config = dict(
    train_examples=50862,
    horizontal_flip=True,
    qk_norm=False,
    parallel_block=False,
    inner_norm=False,
    patch_size=[2, 2],
    width=192,
    nesterov=False,
    adamw_lr_other_params=0.0011,
    grad_clip=0.5,
    batch_size=64,
    epochs=7.0,
    decay_fraction=0.4,
    weight_decay=0.06,
)
Rows from block 7, named by matrix and row number. Rows with one number belong to one neuron. Each number is 128 + 24 x the weight over its row's rms, rounded and kept within 0 to 255. All counts start at 0. Numbers have three digits each. After the name is the row's rms in percent of the matrix's.
# gate: MLP gate (model.blocks.7.mlp.gate.weight, 768x192), inputs 64-127
# fc1: MLP up (model.blocks.7.mlp.fc1.weight, 768x192), inputs 64-127
# fc2: MLP down (model.blocks.7.mlp.fc2.weight, 192x768, transposed), outputs 64-127
gate.257 106:099097142127092150139133081150149149094111138144112132098102117128109146155135104122113118173121172089127133141129125080097159151148101152131132084120110154126080133144134120103109130109116108
fc1.257 117:148140135157138142095116103114133118133154121114140116142138134125159129103161100114116114090137147169156117159128106108104093100173178180116090098125139141156144112097103112071141151102174113
fc2.257 108:110094129115158142125117115156157145123119095110153149065083084141123107129131143137105123175113087114112123129149128051123114108148180130121151126157091085106114132120119116151135117122094123
gate.258 147:109140170194110139147142123126107123125114100131169138135132131106090137114123207074089155110129133104115101135138129126162117118130136132107121152144147100134137164147153152143163127125127145
fc1.258 111:145137120133095104155150151122111130119108119122073151132123132097132149101152132127099166143113119156147157144107109137093138125145098102151133164110179170170154125095142123144078107147068119
fc2.258 139:167127125136133109112103112111122117117161100141143096123129107152113088137131198121143104103174128116125090108139101130125115126178134140098169101134116101112112163150099151119153160109158153
gate.259 104:129138153146152104085131069111111138144086074093144141136125152194146106138135159136163106117154146158090146090130143133145141147148112112093099145137137124114136161123140121088168147150110103
fc1.259 084:109123118105154128118095131117095117155125150097114112138119123132168097110111154115125116147158119082137168150125120122148123164161132110149142134087137134128166134079145148155083141150136112
fc2.259 109:129136055179132122146170127132126189134128165116108121075082107073091152135082132125115132107124132110161111128106128133118137123091138106121097127142129138117119122154118100139127103123121118
gate.260 076:098146118166106142149129165140102126151102116175120133114148165138157111131148088161160134156123121120132092137126138102108114144100138112096141151159137180100128120132151154093106129130117104
fc1.260 078:084137127136108135129095176133117125139115112139111110085145151101188115113158082177161137131102127119157104134158147109082113150106152127115144123142143149112126112146142152073119116128098116
fc2.260 225:192111162090118097119167067105124113129169161119149122141126125169080150136096182116107105110103156160123150146100106160106118120150125176118139121131119119174120161131110102159145095154139141
gate.261 117:145116118152135162128133112120112131144139126128137135153103175132149185150135151128092150142109074131089134163120089140105110179122135131134155144112121096108132123108110133067099129087092155
fc1.261 130:162117123127120081137180128166122134121183158121121132092106134167133166143144098132119189162104054137088133126116108127136085165136114108130155118137122146161110134110085147133138136131115117
fc2.261 131:105148069105164117134098140092160103108107141125128146159159170124123105121139120117155085075136144124108135117105120125103111092109124119124135121144135119079132201146146138159121142155129116
gate.262 100:168138187182106130111180135128130147161130142078107124125143139132125129120137145123101116082168100090122136146101135086085085119155158106116102163149160115136160147148142096126116160084096117
fc1.262 097:121135127205082114117176092133127105143139115129156136117121113116133168114147159138086142098143136124141139150124098144098116122127132138160125151136127069120132152136136140136123175119060102
fc2.262 101:119130114072134112137143153099119140170157141092097135160146117115143087096105136086153105150065165144109131131102149134143167144125143117111120154089156130118093111121154113121119099133145111
gate.263 124:126151135159142086123128125104136108111114205139113105129137151139124144133172098120119129147141116116190123094121106097101119124120110114148138116154129143114113129111120100142154149085169118
fc1.263 113:109127149094140136168142139121153135181100149165161131103159121138131116121144123138110139137099152140125113077090092143103130112157083124107123137116150161125157074081131133151056106106167146
fc2.263 090:165084123176119136121106174150163160096176119081138123124108134149128171110158144106105082121109147147182120122145144124167126109123151117138134141153130108104170166148134145165171126204122109
gate.264 126:097076145154157116152162113131093143091131144130122127084175115186124143135105102106140126127097141109111120171152140123125097108150150147124124097117141139154102158095101141115111190103139137
fc1.264 104:169190111111069114103098165135156116136131122089125164139075148115134132139135139134140123116157095155170122096085103108119153154104140129110153151148111139108124072158150136137141086173111104
fc2.264 119:163124108138101151167118081169130121152124084146103105130138132121142132121155148138149149147150151106146154138138153161101089084166091131125083121132137149165110118128118118143154141126134130
gate.265 075:117133141167085168119126086143100140128170137121105164111120136122131173090123110086142117115120176101146155094108151130128139104066096146139130129134121136152123127106150115127151148120139120
fc1.265 084:144123159164121125145118128131153122115138134098104188115160171121120137131109126114118135122091140088126111103141116176143102138126099139128139151118134144145132123078131124104128140163145147
fc2.265 077:114172155114128108120144116147161100115121135120152166159143171095122141065154140154155130111115100107129102131111153145141108138107119128143139084104094135111137139116112165210092125105153150
gate.266 108:116140116118120103172124141072115144153125151103135093123101133157098113179117147110130132112131109140130169125116099156091128135136121132102142097150132111129114123119131077102114153107114108
fc1.266 121:108088108169118157168117131117129099105127157131113123118130132134128130174157126104121132155179139146155092143143146120178148107158121103141126132137111141093130137139136101128091107108162128
fc2.266 113:157153115126145116139107091119125157165162106144132115107125088112105096157116117073150148159096135145156150113103144105161088127122144136123136139109107137104144100141126116130154121088122066
gate.267 115:152138093101165118093062131125135143096107119170119103091115101151163172169080150119165122109150101115130133124133159141121111144165117127130161136125124142123136132126131103136093126118130133
fc1.267 104:097141138129139175078124130127133149118151137169153111126133131127104158141140119108139128107153077130142170161125149134130160136116103097157169081126123108130130169129140169192133097131104118
fc2.267 112:138073151120094118151116139132121138174117134076127135125111129124135068140152132093107151158150204142136098130151142113131133163119159157082128128104137104152096094132108116093132135105113115
gate.268 099:139143106145125100113129093093128158090117142138142140098148108147132120137116111112160099096130132131134107098112125126124159103104118122134126125129143173131091068129098122124140117156107108
fc1.268 102:103081106117112107132146115102113144111110067148132093125103112140160075118131128127125104150180147120138129116124119137130097117151139087124197105066119140099131124116142110187109125099142123
fc2.268 097:137109132105135105106112097124134121165141105154117108097120129176121117115136154114140110153110093088152167116095089157127156114138088150120105111126124148131140106156111125118141113121107154
gate.269 087:177134158100098134164148128139130136141136107148138110185133113123109121147136110138110106128158127125077148152152165101100096117147116110143124146127144137131117085094158092164143161123167147
fc1.269 078:145102139143083164155151118107122144124134088174114108179176131112096082131178106109091108138120130090078170116189129130105144122155165089154136132171133110129132108092149119176113165127148172
fc2.269 091:155114117160117123124108175110139103156105099118148137114098137169157128094118119129133155105101158145088132144121120109134167086111134146111080095126161141161112127094134089158147111127122148
gate.270 096:098125175169127083152155139082112115085145123102120119172126140131121125147133111101120128105180138155144171160187105097126125129079166163127118139135125096108107155083150135138149127103126106
fc1.270 105:092086144136137102156150160146128164112090067150138124140158101191154127089121126119115130116117138145089108096142079151175130120171129150109156148115116136135145096147131107140136100126131156
fc2.270 090:139095148143115172122091152160161085135079176153141144119139109137093157140106146144151111138140134108164110169144134096111103145132126131095085144113141115105146125118125109096118166116134148
gate.271 100:116115123104133112130146124118146092147144139114098098130154116152069136166163138116157147081096115106133168097135156128144125115157071189165134106100107153077135094119160155178116129151114103
fc1.271 096:131108116097133100132147123118123100115158148143103099136178132100091140161140136111127177085142079100097141088129110131122128103132084167144112167120131108069161120149156177114128148142135104
fc2.271 106:089160150123142126109140110137128115094138150149142108129116126154154155113115111171134124129140129117117132125096132098075121122069148071117101124128130109145104152099066118142084092110127119
gate.272 146:147126101098142170116115139144124147159113132121110122092113079124153147157116115172132086085137163089127141129124090114122109101146156119097163148127119146108145135142071157150099113104112165
fc1.272 139:133160131138115176130107127165111149147113110130113134086093107149151154141128125150110066104135142101117113169116110127129107085146178115106158157123123126061134151104107105137111102136156161
fc2.272 106:133067138134197161100149123113167129107069128144122121114129106102087128111097120117115116160077112158160148128128123134130122115108124171103155126105157162138099127098192121123138150142123105
gate.273 113:158141140138149122137140139142126141147162125098096113108133117122136111109123102152151145127149159170112135158099099113141131139126129124115089094140132139100085104116138092110131096174156129
fc1.273 111:109119088118107153172138129115137121143105096133133114116157112132161144149117140085125151163101110102145132138093104122098145109117135118107133122144114082074136152106142126168128129167121154
fc2.273 104:108086185113110151084138168140146143170161127122086130127094113138188149104086135165154144165184137155142139139137135140105115155109123138138104094149150145113139149131134171101127128159121115
gate.274 088:121122167151139145100117117139154132128133087061120131142133126165132125135145126132138115063147127147124169131124119138125147125129116136134090154175125132096098135145119085084128141126144125
fc1.274 093:118133121141134091120130123124150095137193124148129123119092138106107134132158166179125128120151123127124127103117079105096125126156113124094130128086096165143146122085130172161119132134135102
fc2.274 091:147116090145170132140126133137119103103074114141110102125129075171139131117118130166149159128121109128077104101134183120112151127143085133128126155102130138163105154130111115100123111123142150
gate.275 107:127125166149110195110126153108091119153138108116107158113086126136156117106134156100144173150156146140162137132115147161142128122112124155085148114117143122129114118141125104145156107166118130
fc1.275 096:172117178104085186121111152119081126142140125163130145087120137141150124099142117135123168121170092133129110137160115136091130146165108117173125136097131147146140136154135130148142140175108176
fc2.275 103:112147137119154103114140098129163160142166131106112087123117123144124100110157104129088105119082152138133135104132158096111140103061144112133164149152144140049124163108109100130103121079161114
gate.276 108:083148128080111127124101109093133073168107104100124146122125133128099107129104150120151119106158144109106095110087137140149096111138105105105134102117124146086119126106114114148104126133132140
fc1.276 087:118136142125117130145120139128137157151141131106135107112133130134167127173118121077139128091126197157116120142122095106099097097096154170122101155116146159131076072106181126118135115119100131
fc2.276 097:154184159119125124150140152126184080112125127111104117099141134156135130126096168137115096133152129113169214105183146101089136156148126143145111099119105105119153135099111141100126116140136175
gate.277 121:145096174133112106122118128118120159151169117144100134132128083145138157129140141158127150174128152163120095152139129126134115145099139091117109105138130158103153115132107113106102135142105091
fc1.277 102:128161054099131142170107123115159090136096117155134127114131107132117154109164122104141140189174158107151135137137158137160080108166112156123119125137108140169124131059156139088138117129143112
fc2.277 108:118135135094118118084109141131093152121152131135139092143111172133205101146145160109159154091121125169109154115138080138115152157116147089148133149101155109117105159157145124155135155152108127
gate.278 161:154110123128075130145119177162164143136136099115133138108091105119138104115143112133154122139130151133130161141106134117154141204153090154165099101168141109089153127110149068105112110138142106
fc1.278 142:169108141129149109136119171150151151108111119136091115110114093107120122069135091128120103135131138163104155122117149114093133157103112126141125117160152120088140133122142096138089130137117114
fc2.278 103:172137136174142130149146137130132141165120160100098125139140146122130139193119133119128139135110076120125140112131138104114134108118137140095182132093151170155114136156127161088151150165148136
gate.279 015:151111090167142158122091127161109163165114097166125094158110136116156116166144127126146122185142124153151114153171136115172109145110130140114105105122113133103083144148140157122110127114125125
fc1.279 016:121127149158129119142105129141118170136096114148128119132146100096123102134113117110130127147140117133108112157163100079151124151119100138107113120169136121084082125138156144119141159065139166
fc2.279 017:115135135104139126092122153145120120172152138130127189135080117135152133120101153103119106128111133161147111127116143164113152141125126134145150138136107175161170155120131107147155093168138084
gate.280 072:116146154144157119135139128141113171153140104129122106137149129109118100153095127132160118125104141163117115190119105139120158124146135107151137121122113135113095088105143124143126147160149129
fc1.280 081:126119141113143123122161119141115123163113091169144109118144119123106117108099128124127096138083137189103132144109107126161114135102156157131103098119127184132072123086160157136147178168164136
fc2.280 090:103111122145092120124146140166134105115117109144122190172120134100161144143140114163138147106156109106111134109127126125083148132119129126115122145094124093108160161181119141100119080112100128
gate.281 112:120180110097157135130105117111125128144090135056147120156121151135096126155108126113119082092103159123111144129119159100104134128122144118121136130139124137135134081123148110070155137201119124
fc1.281 127:147135155093134116127071125108106150159115152143123138142138162126118139091110118119140136133098118153121135147142111099093161130097147180102121139150174093086118134137133175076114172134117146
fc2.281 099:082153077126118142128143115142110153141141141093158136143107193123121104133126141143103130114125099184121082130149145143127139133183171089126166134157155136142138153141107153148131119148133104
gate.282 030:154120142100103130131153119085123106097118109110129109127121127134146170142109110133120100134175162117149114160142096114121145110098174171127122106126097127106129118142126164137101117135127126
fc1.282 026:086126087122154133120082118143138160136150155140139168140145117143098110132157146102112138155133111113152120100141139106130104177135103112123150157097130133154109107110142128109120131091135138
fc2.282 026:132117126123104158117169141089126112129089089163085132159136175147149148158141125170138119134170127135121142130103127077149134123138134142095085075135107100138130095104100157153109109119119151
gate.283 092:154174178113139130141149133121151157141109134116115147184144108110115135108141134134100094088152103109119113101133137121112117105082138100163133142083140103116140135123132120102075157128161100
fc1.283 100:136120183100121113161133092117118121141112110120135125158151119139110154109126122190057124106131166088142168138104155120127140111104128132156143132119145109125155142119133181165129163122120098
fc2.283 098:152118147132137099150163149098135154120145129104127122099146128142161077100145141147156142129079112177106115165126096115127129103118144083075126107127114109144108167070094101130121137156105125
gate.284 128:148126133170111114142107133161113111110155151118108142128191115148103159147141123112127133150124127152101141106128149158146148153105088097140119146145166181112111126094114116144115107095114133
fc1.284 138:100111095086122144179089143108133115111150106109121089124058161128122088123137099151156130098169085132140108130105135109104098107130124123149127100104117114142083159093150145106081133142131094
fc2.284 100:133151119103161123087108087126089093150166167097089115101131124127143114127133118104147125125133158144079153133137110142153135119139162096160134111156174098124150139168142125135192111165122146
gate.285 051:105124142133137118099115159103145086114133097162084140148121107159128156175138112100152138141076129154127127140160139108137077159134082152122127109112124154094093128131158185156108133116153109
fc1.285 057:113098096076158121141111099129091126115144141087119132134135182139135133138117169139121128100136135132118105089139113117110121144128138114113047136091113104120152144134122164119145137099084129
fc2.285 052:116104134150132086121119120099151135119197127177118091148172099145140147141142123082117108100153103140132188126152145124110096120139136163090155120097164132130126130153136162138109124138169111
gate.286 095:131140134151117149100126120124130157083159115172120146121120162182120132121087103081179110121091118134129103096103162145111152175150134171118107170128181104141140112118092140133132091151139123
fc1.286 093:130121130097157111142091125100126078144127169084122115100131123155087099135149129121083147114101133111141143158155127122148108091083125115125149124149094159123124113139187162139157150168112146
fc2.286 127:118121163171084107107123164144128118151162124147162133111175158125149195148097137102179101099135152130128153119157147107116170151135120152149097135154160097120153124108088129084120131126130113
gate.287 113:076139133117145125164127126096158126117144107097069178129147198117136129130154110102092117124096133071151104099145141138169093103092123085135166098117152114141122133154114147136132155160118119
fc1.287 105:143110095111103070137076161131103148192089122106151089113105130143147140121085126120169119109130125165128091121125141123131135067143150156080109170159090169159098124140119130111139106090143151
fc2.287 111:110144178162094172114101098074152110129149088102105150104114139159115158153163086121089137129126117091114098105192159141108113138102142084130150111103156122169122139081101153155151148145150158
gate.288 122:131080121119142121127140110103130109116085093171149136141113136123148093145094108131147168096108108123150126146168115128112157125110107094109177147137147141124139134166099119144124106117131120
fc1.288 124:149120097115198115147150120113137140132123115119126120141126079094152116087149148130126073134168078126120104136099103120121106091111140064127157080094096147104140133139151132154170152131156154
fc2.288 131:161121167160053112140134132168106084108162133133146152140163140170140116128095124103152121084100166157134159136146135124114147148113138162136124177165164130108140138129110147077123125137086117
gate.289 149:098145125123106126122152136115113119102111084121117099110123166102138122142105122136102127152118113122116121097142094145118139127154134164133082127126171148124147168100156160170112178131132100
fc1.289 140:154146158089092125168138120110114098098115097077124100147096145123144082141092104139086148158118131124124104124136113139115112154120136128167114114130128131125128136103160150123106125125168122
fc2.289 108:106163185120111136129114142106133142092109133143106146094075092140110139124152141113166149163123105130150199084133158143117142126091125138102105107152098126151107141135108133094165119115171105
gate.290 110:133103087141146164115111132092168130086132124147168122121138114123121148146116156182173126150125098110081134183108133157150122100122149141144164137130063092134139108122118133125126130125159128
fc1.290 099:134142152124120143116113142118125117093118121168179084156174134084152122145111116101115111133146100124077123087087133111168154120144135138109138125147097133122151181140141120171109131116127156
fc2.290 105:118137138146102118158136104132110135125096116153155135114137133169136104085149165093150134060140121128161149149107126129111095133104166148105179080142123108074138141145091170129135119117148111
gate.291 090:128137111110155158106188121119143103114122167109115114115119110142140087154111128094175124128129145108157204127098137152132087114110126136094118098153129112111158090146104115128087101164117108
fc1.291 089:149149120131116154156158147119069100135117171109144091122142154156130103109128110131106178116139121149124103134119118129093110081089196148104120147142158119124145176107143169146113150183133117
fc2.291 094:115140111143133104089138111124160168114154105137109127105114106089138138156127140132128098111113121152128093113170137074118091125142143121166175128120120082095122105121131140095135153113190134
gate.292 113:141106109155139154178136105108155081170113114132158141157133099096129123153125132130089153094194137169126110133137096145103162148100127151121124149138132166104163105110170157149145170131144126
fc1.292 123:138137132098117093122113099125122100086124150119129137112120117128144144172083114084124081143132156127135099103127167097140096105162188108143137092124146114109105162165101090144108091122143143
fc2.292 142:158137119135170158159132148110147117147147126169167091098162156112145151116149138151129123128160101134146119164160071129112106138095127096133100115186126128119179101129149096126189151093126097
gate.293 080:146154164138128131141087181153129171124148154166123100159130091118131088082133129168162113105126134144145127122128159164149156137131146156133125128126167163158119125148109117119119111126113195
fc1.293 070:077068084171171153107128142101153145131117147109161140112143136149113133110124178162103130111138109107128176089124117138109176150130153119117124144125105117148177147125100118123086149132088088
fc2.293 081:140148151085099149099136146156186131136164129165074112127100122132123188143141111094149147121144099109140146158136137113127118141117084145120114137119115147091136135119143130115117102148164135
gate.294 014:116129112147158104152078137090104153124196109118156173104143122133149104081105125163128153118104098098100131102123093104126124148158106148096091126134118117153157115149159159135102172085130127
fc1.294 015:094129117124129117182127150072120147054151117114144148111115132152125109156112171137163141141092119164131124137142084105106149158106083144098171108093142160114134127123107119124125173113137137
fc2.294 017:142127125136131144102107096159100109149148118137153147148141139091098100119137088083121137084156091141158132108119150129133114136127158135129131142157115115127158134139134144173101113181116138
gate.295 102:112133149095112080144117093107099105123149083129136089103147118122114078157103146126170118111129076140122143096149107096107116150138127124145118127125141119097136121094157151139136115148122092
fc1.295 086:136137112091159139113124098137132121157188109117146129150121142163153094112145125155124156165159114119152086103133131107121142148123083143124156150145107092122168175097117152113130152147137108
fc2.295 100:153112095162127122151159122137109143126086155125125172090139148087122134126089139134097138126081140164106106136078158163102122102155147150132127108111140152141064092147144128139108150132125150
gate.296 097:167155130143133082116117147129156109125150138117176149137087087160129141141119153150083131146104131130094136113110163104157125139121092143125122134097112136148113133150173123109157124154175095
fc1.296 086:131172135113127118133138138135132180126164125089113095137118126118159169140137134119131148126138143107139086129085147127146100118115070117132141132113116141143136108095137098135132132099103147
fc2.296 095:102123141188136106095110129150183103089161116127119126112136090082107162142095114129125120128129124131143120113121169153130100137134137134134161141120143145108101070143124149154140092156142124
gate.297 126:103154138139101154087137120117120093154153134158138124134095117185112152111121178136118088101176132118100140100147135156155163126150152170105120112140088122145148121116153125131164131125128142
fc1.297 156:156113131138144146158122143150118158097162134151126107112124176156120122172130074114134147154107105092147127150119138098094141158113116125128139110084114098131052169117093174120124116107134079
fc2.297 156:119138152091123138152135126121119125148130141142171121141130115126159131156135171136145134102137066172147135088118090143119138125130160171132134094093099089135140098126113063141118134141114164
gate.298 103:169154147100127098162128123126169134096181135123140128092118114088149101152171118142132122121140171176127121133076143132171076147162069143081152133134146159103151113139159085083125122145134151
fc1.298 117:112150163102134082114101142128118162142089145109158089137096135099082114098161174137166101151124122160110149136166153077116138164142129170121129142161141137136112117151123137104111159151092133
fc2.298 098:114134068133149133168131134136055134130124093105119112169156139134096098171147125133112108111135151201080127128164122182116164129131182145101121124109158111097167147141106142116110079148146133
gate.299 140:144120190148097130147134141128148139113113095183105138115109131164136098094133161088122123116114127097130113112143127114167110135083062160129109095122124102150158131082122148144124149064100160
fc1.299 154:143147109125143143133149111132111125139110153077154121124136096112111100169145104120133128116171108123144120130110120140122139120186183059120126169148144122079129161159120127094123109139141096
fc2.299 122:142143084117137153127131098136103106141141136186114088121076138157122131128092131111111130124110119107086136104115136111158085156114160100146088117103127110128128142107140144147146101126150154
gate.300 107:081136107117112152169125121117133113133126094166132120129084147127151098098130115143111155090121131117138112123151107127118110131096079145147153070108095115082129131130150148164137136136154133
fc1.300 087:103132128117141144146122141123118141139111155158151103163117136138166123126102106141132140136144101089171115125158133150129093109127115132142126115104105125124159134165129177155148162147129114
fc2.300 113:152143143110129121101126125170088086125114144119145148134145144112140145119169147073134134135149108152088101158086134145150098123159170131103142153156161106151144089086109160132138089113121167
gate.301 009:114141131092139105111140166141174120185133090127146185101163126115114127099123108095167171089133132150153095101112102101146164126179109094061120155127122160139143148138151110170116115147112165
fc1.301 010:087095167106174103154124146113154114168109098114135123104166137130110087092140162141146148143146115120103084147093109105135181150139126116066119170106156156142133170092141108115111101159127175
fc2.301 010:110146122144095143139136093114115117109102172125139128159081127176164150123121117122122146122157148134117141096140108090114111120086147138190126118117096083133118127149096145117109125116130089
gate.302 046:098129126119118120163127100125121105077105133144162084120104096111136128131099122122139123088093142136141164136140119110116153131112108099138143108135102140123087088134148128102118101144142112
fc1.302 050:085082137129118108143156133107141074140082090163126145150131136107106117115108125149133107139133111103068173094114153106148106121147153109105161060113113120143134145119097116142088152143110138
fc2.302 049:181151133102148077120130107133116082117139153129139122094171113149128115169160140112120136097131110163123159142131083092116171147102111117145112150157119164160143166117135117097148080108110112
gate.303 127:094146108137096123122149127099141152131152121184103084139142128151099117126125123129130141123137107147158117111111116116107190155099128149105131128081113122087135121154132098123135136142079129
fc1.303 124:095105116074122149127167173124100078146159136159150126108102106138127108075118142112113146109140127078137130172109120109087098103154071151167135150141120145140136126130180146107117130128093096
fc2.303 104:097135141091107103135101135139131120133113165108148114168143172097150106146161094081120134119148169134121139139130139146126116134121099091101140109155168134113150136098130151169093141081148126
gate.304 129:127178122112122150157101084126142135132133125114145177115133166125142125114135119135112109169100161139135133112102176149112088147168167064073149083125118132139095134099117131126149174125110174
fc1.304 132:136162085173112162158119137130146152111075090135124106127118118095162107115099145140132081121127136153123147102120142150120158152143148120122160131154135097093100103101087111138153101160115174
fc2.304 101:087138139116121128112140121107151110118102106127134102091139110140143089160130140151156119109081129148122167114107189065080120097128080107110094131109122120143104112146109109111072130136134171
gate.305 127:177164120076097100178125135146130101127090178138138112113151115108134140108129130174153123152119138149134126112089118155118095147090144141175174125147138147106087141142070128145099150160141140
fc1.305 119:132145164132110162071124125134095167134097097118085162152101115139108127137129083115121114132132166124096111133154123098134159130156092136115107156094146113133113161109142141126174137100117179
fc2.305 116:111096118164142099151109124114113136142124134133149136129140115133126120125121145104127104126121116143120152134141081144119089134114156156114131105127159129132142127163168176119157105097122149
gate.306 089:089132149136117177137152149104141143127128089136138138148123089134186185132144121110102125126112136097179148127136158119149142104135084129142139104131096122110099128084115116125074115171146082
fc1.306 076:090154148122138182097136138115131166102125094156147118131089148113162144133141097124113130088159113079154161163096101127163150106107107140145110100135081098124097128123101109107125161134139118
fc2.306 077:112127100088133108160147132136131136143153123124149101133156130109179067078137157059132106117128125174105149123129089163128097105116143127094159138158110120123147130144137162146107118109104153
gate.307 009:129090156166069128151084109108147141138136119125145155129116153160118124099133135123085133102153136105124065104156125142126140116110134140136139152123109116114146091129180112110141144156153113
fc1.307 009:147149128098118159140154097140116131099129136156144139135143115121128131135158161147107122126141130100114097149166150125104183109132140133153115123139129103169105104152153111169153126097123147
fc2.307 009:116138147151156084092146145147126141076102151135141123144094106139094171148136160157116097121090122160112120141136142109169092109099099110102141139101153134129118107144129160136096125172130128
gate.308 049:143141148139123088132141152126104165127143132091168126159114158110138133080132115092164105120127116130105088163178110154139132148107150086124128145156127090125144150139176125141109140086123121
fc1.308 060:135156134133132105096136135168136097122131162150145117139137144108139129090108172111131126127101093133154058142142152151132147094118091136103150138135122141120119124112135089095130077124129120
fc2.308 071:115118125092141164174121149104171150146056132106123117165123123132111160170120084151111122133164166110150153121116078107145120120131167137144146127153176161141180112118139129118110144149141126
gate.309 053:143135095089085113116084134139117098133112101114144135132107134148124098179123138113142140088120108138139156141111171095093118128141121134118105120185162108068113134139164136125124134159138116
fc1.309 048:130133118091139128100103131156123109116133124137114117131134137133114097157137109133139143082154110162133119118111187089105111124136133119122104128187155105061103146098161123107135114140145106
fc2.309 057:108088136160129113122161123178139098118149149122097144128141142109157115132090144097110114132133127137154153123162100151123082119087150113090150093160103165137129130131124132162086108127131089
gate.310 099:100118101138123098106118126062126116130139108083125183167171126142138111086146169153121123128145114145096143117166089145168103155105131087125102142168100122128121133098150164152139109134120125
fc1.310 108:141126125167177129132103134074116092126095115128107134161093109076101148117110141150130153153157139139140126157106108134111066124147118147134133118106141153132122127117112125082092155175126141
fc2.310 103:144157123161131141142134141158106152132114160076107110105123147153102126144102144133123161109109110095137098147128153133123164087102116115074105157122165121099120097152136099080124108134131179
gate.311 085:103166120093174110124092150125135143150143132129123123079165173110136116148128150105159099102128140117131091137130157108131127125146122098112115126115093151154129113124176123099143174114104135
fc1.311 083:186160140148141143163102110088147093113074134084147147147133163143102138154122098128126179156128124142116127112115151152124167083158128152137136143125166116157109105149070127147098071122134123
fc2.311 184:109170092097135135114107146185145133123166138149109076098130126116150102125143145109145108103097131110109116128176136113124132166107152098112128117088065156096134117127150114113163169151126173
gate.312 092:134140135171093137136121112111124128144123118094163166129154158128082120128109176125159152145090171130135133123125182114115117119159116134104121135126174148140147109135111172146111100118136124
fc1.312 092:124151156113100163150152132101132134105147141122131148166127120091126129149102132131084114136158104126120190159155083111137108122074139140124124144117107090118085146130161100125108151119107135
fc2.312 086:093149108094135132111142124119142098119170134094121158164140146109134095110125142100134105116137131137132184118120157139140091108095195139130157116118176126118101149118126178140111134185147124
gate.313 121:150144125149128084127093090115108128101164091169134151133113111096097133104127143105144126154128160096115137096130121126138092127110095097114090133155132134105150113138114118134107138082131190
fc1.313 119:103147101106106168049112104155128088089153144119122120114114133128070142112119137148104129138134115131117099104194123132130122068108097110125094139167144141132131139166115106159133093099143141
fc2.313 110:132089145134045105148144176143102164152118097142104154138150118118148133113152119167177149169131142114158155145097117131115110148152140085100145105101150146126101151141116120114143140137131097
gate.314 099:172116130134155136103152141154128101108150119172108166123124119114082118148116129092110136132111134133137143089163086083158145165114103130116125160139142133092127140148120150122156134115137146
fc1.314 099:140143093129138137140102135111147144090116135089143167130131151092095110136087141122143124123110113131145096115159169125159139104152126131095163143116118171120073118118089122131112096144111164
fc2.314 107:136167154158134122136136151119093131153156094184141108102145155128148126134110110101161085135132148123134099138151100144114106128142134124147083099127145128134092132129157103118133142168155117
gate.315 054:167165111149157112178107122108141118144116092128168097095163164125151124104140136094117091141136098098192133171126104116135154105120138137135098159142167093148111103170167126099126065101104115
fc1.315 065:069111124137055138096170122121100150092121139144105134172152072113103115122093159140181142145114109154117149159119122116155128182104135078159117122154153115145106142133089099124106114116137118
fc2.315 062:106087121121167121108148134128104144110174108145074139116100088152116160157134138148128152122133169100127160154133096142117132143114091102128145127132143085124130160112134155133126157115121193
gate.316 075:140117148161130138124106151138141159135118136090125151091155139143132121144133155081146095128109103169131083099142120106108144132114149067112162153158143145123109147132119128094102067115164153
fc1.316 078:158140135130102122122093132156093125112122153093153158158098132164132081101140121068127153111128147144139116095158129123126137122163148165098159123114152118165147122115126137125104142128082123
fc2.316 096:097098087130106096133152130095150195103154074160119128076130149111153097106109152133154111131119165147153144165087140132122112140116127137107141132133088139111093130096112121160125125125192098
gate.317 133:093124134120142092137136123162122151081117081137135154136125162109147081092127132099149145085095080153098086198137085132150120156101112117137179149157129111133172132133101135108128123129101147
fc1.317 132:131089096153082132156132099108160093133119157142128094130094139167112139122086123154118136120136205089139143091128160110095157102164110147113130135112113183165111093134104129098113134127128089
fc2.317 117:137141182124122121112148169154103111126119126141089081107143114135134129123188136094123076161106070120102121140133112104090092151110124153143092147161133094122098089183152136141140121121121172
gate.318 169:083102134066151122121128092109114128134108146126103146120106125113133123104173124144136143151150107163081113147129117115131084152085151083136125093105097148162134098177155130147134151134099130
fc1.318 190:153140154141129119102121136154160152134139101145149131118137122125112130155119111093159130070122134106121156164095099135125202114118142152154133155150162085109150117127129108126122096110118124
fc2.318 148:144091153167131131098163138115141136132104094123150131152131110163118113133098128106132175102141147129140160128110161105125137135117113141152195154151117127092170161201117098100082086147138137
gate.319 117:117107120109162092117150137128095105145174160124094139127139146103092083111117144120110140101148081147077160096145126091133125118164134136135071119134127111150102160113114103112134106157090120
fc1.319 102:131143127121141141131125125086143133107134129139125122157094148078127108133142110150125130184177095105157117130108076139170096161109112123137113121112116137130106163094127167120108135154148121
fc2.319 113:117175136134138110119138101136137132107137194115138126135134103154148108121105169186082083140099121094092123069137138121093158113121138140120084114142134119114117117128105110117184152140129169
gate.320 122:117115121162091124105141132142163156110100161131175120139143069102149133117138105133159130161152116141141152151056074100149187154119135130126158103137120137085130129114122096096151097125144126
fc1.320 121:083141152107166133128146126136140101133153137152146153110093162113087130153112151159130165188121108131105160124131130070134128142139102145130079140099137114127128112076083160086111121142140146
fc2.320 113:149136114056153139138135145081109113087138130128110140136157086119106170158168058122115104073140162111112158130131121112156106151132135167154142172110158131116109111136127149152150119146145147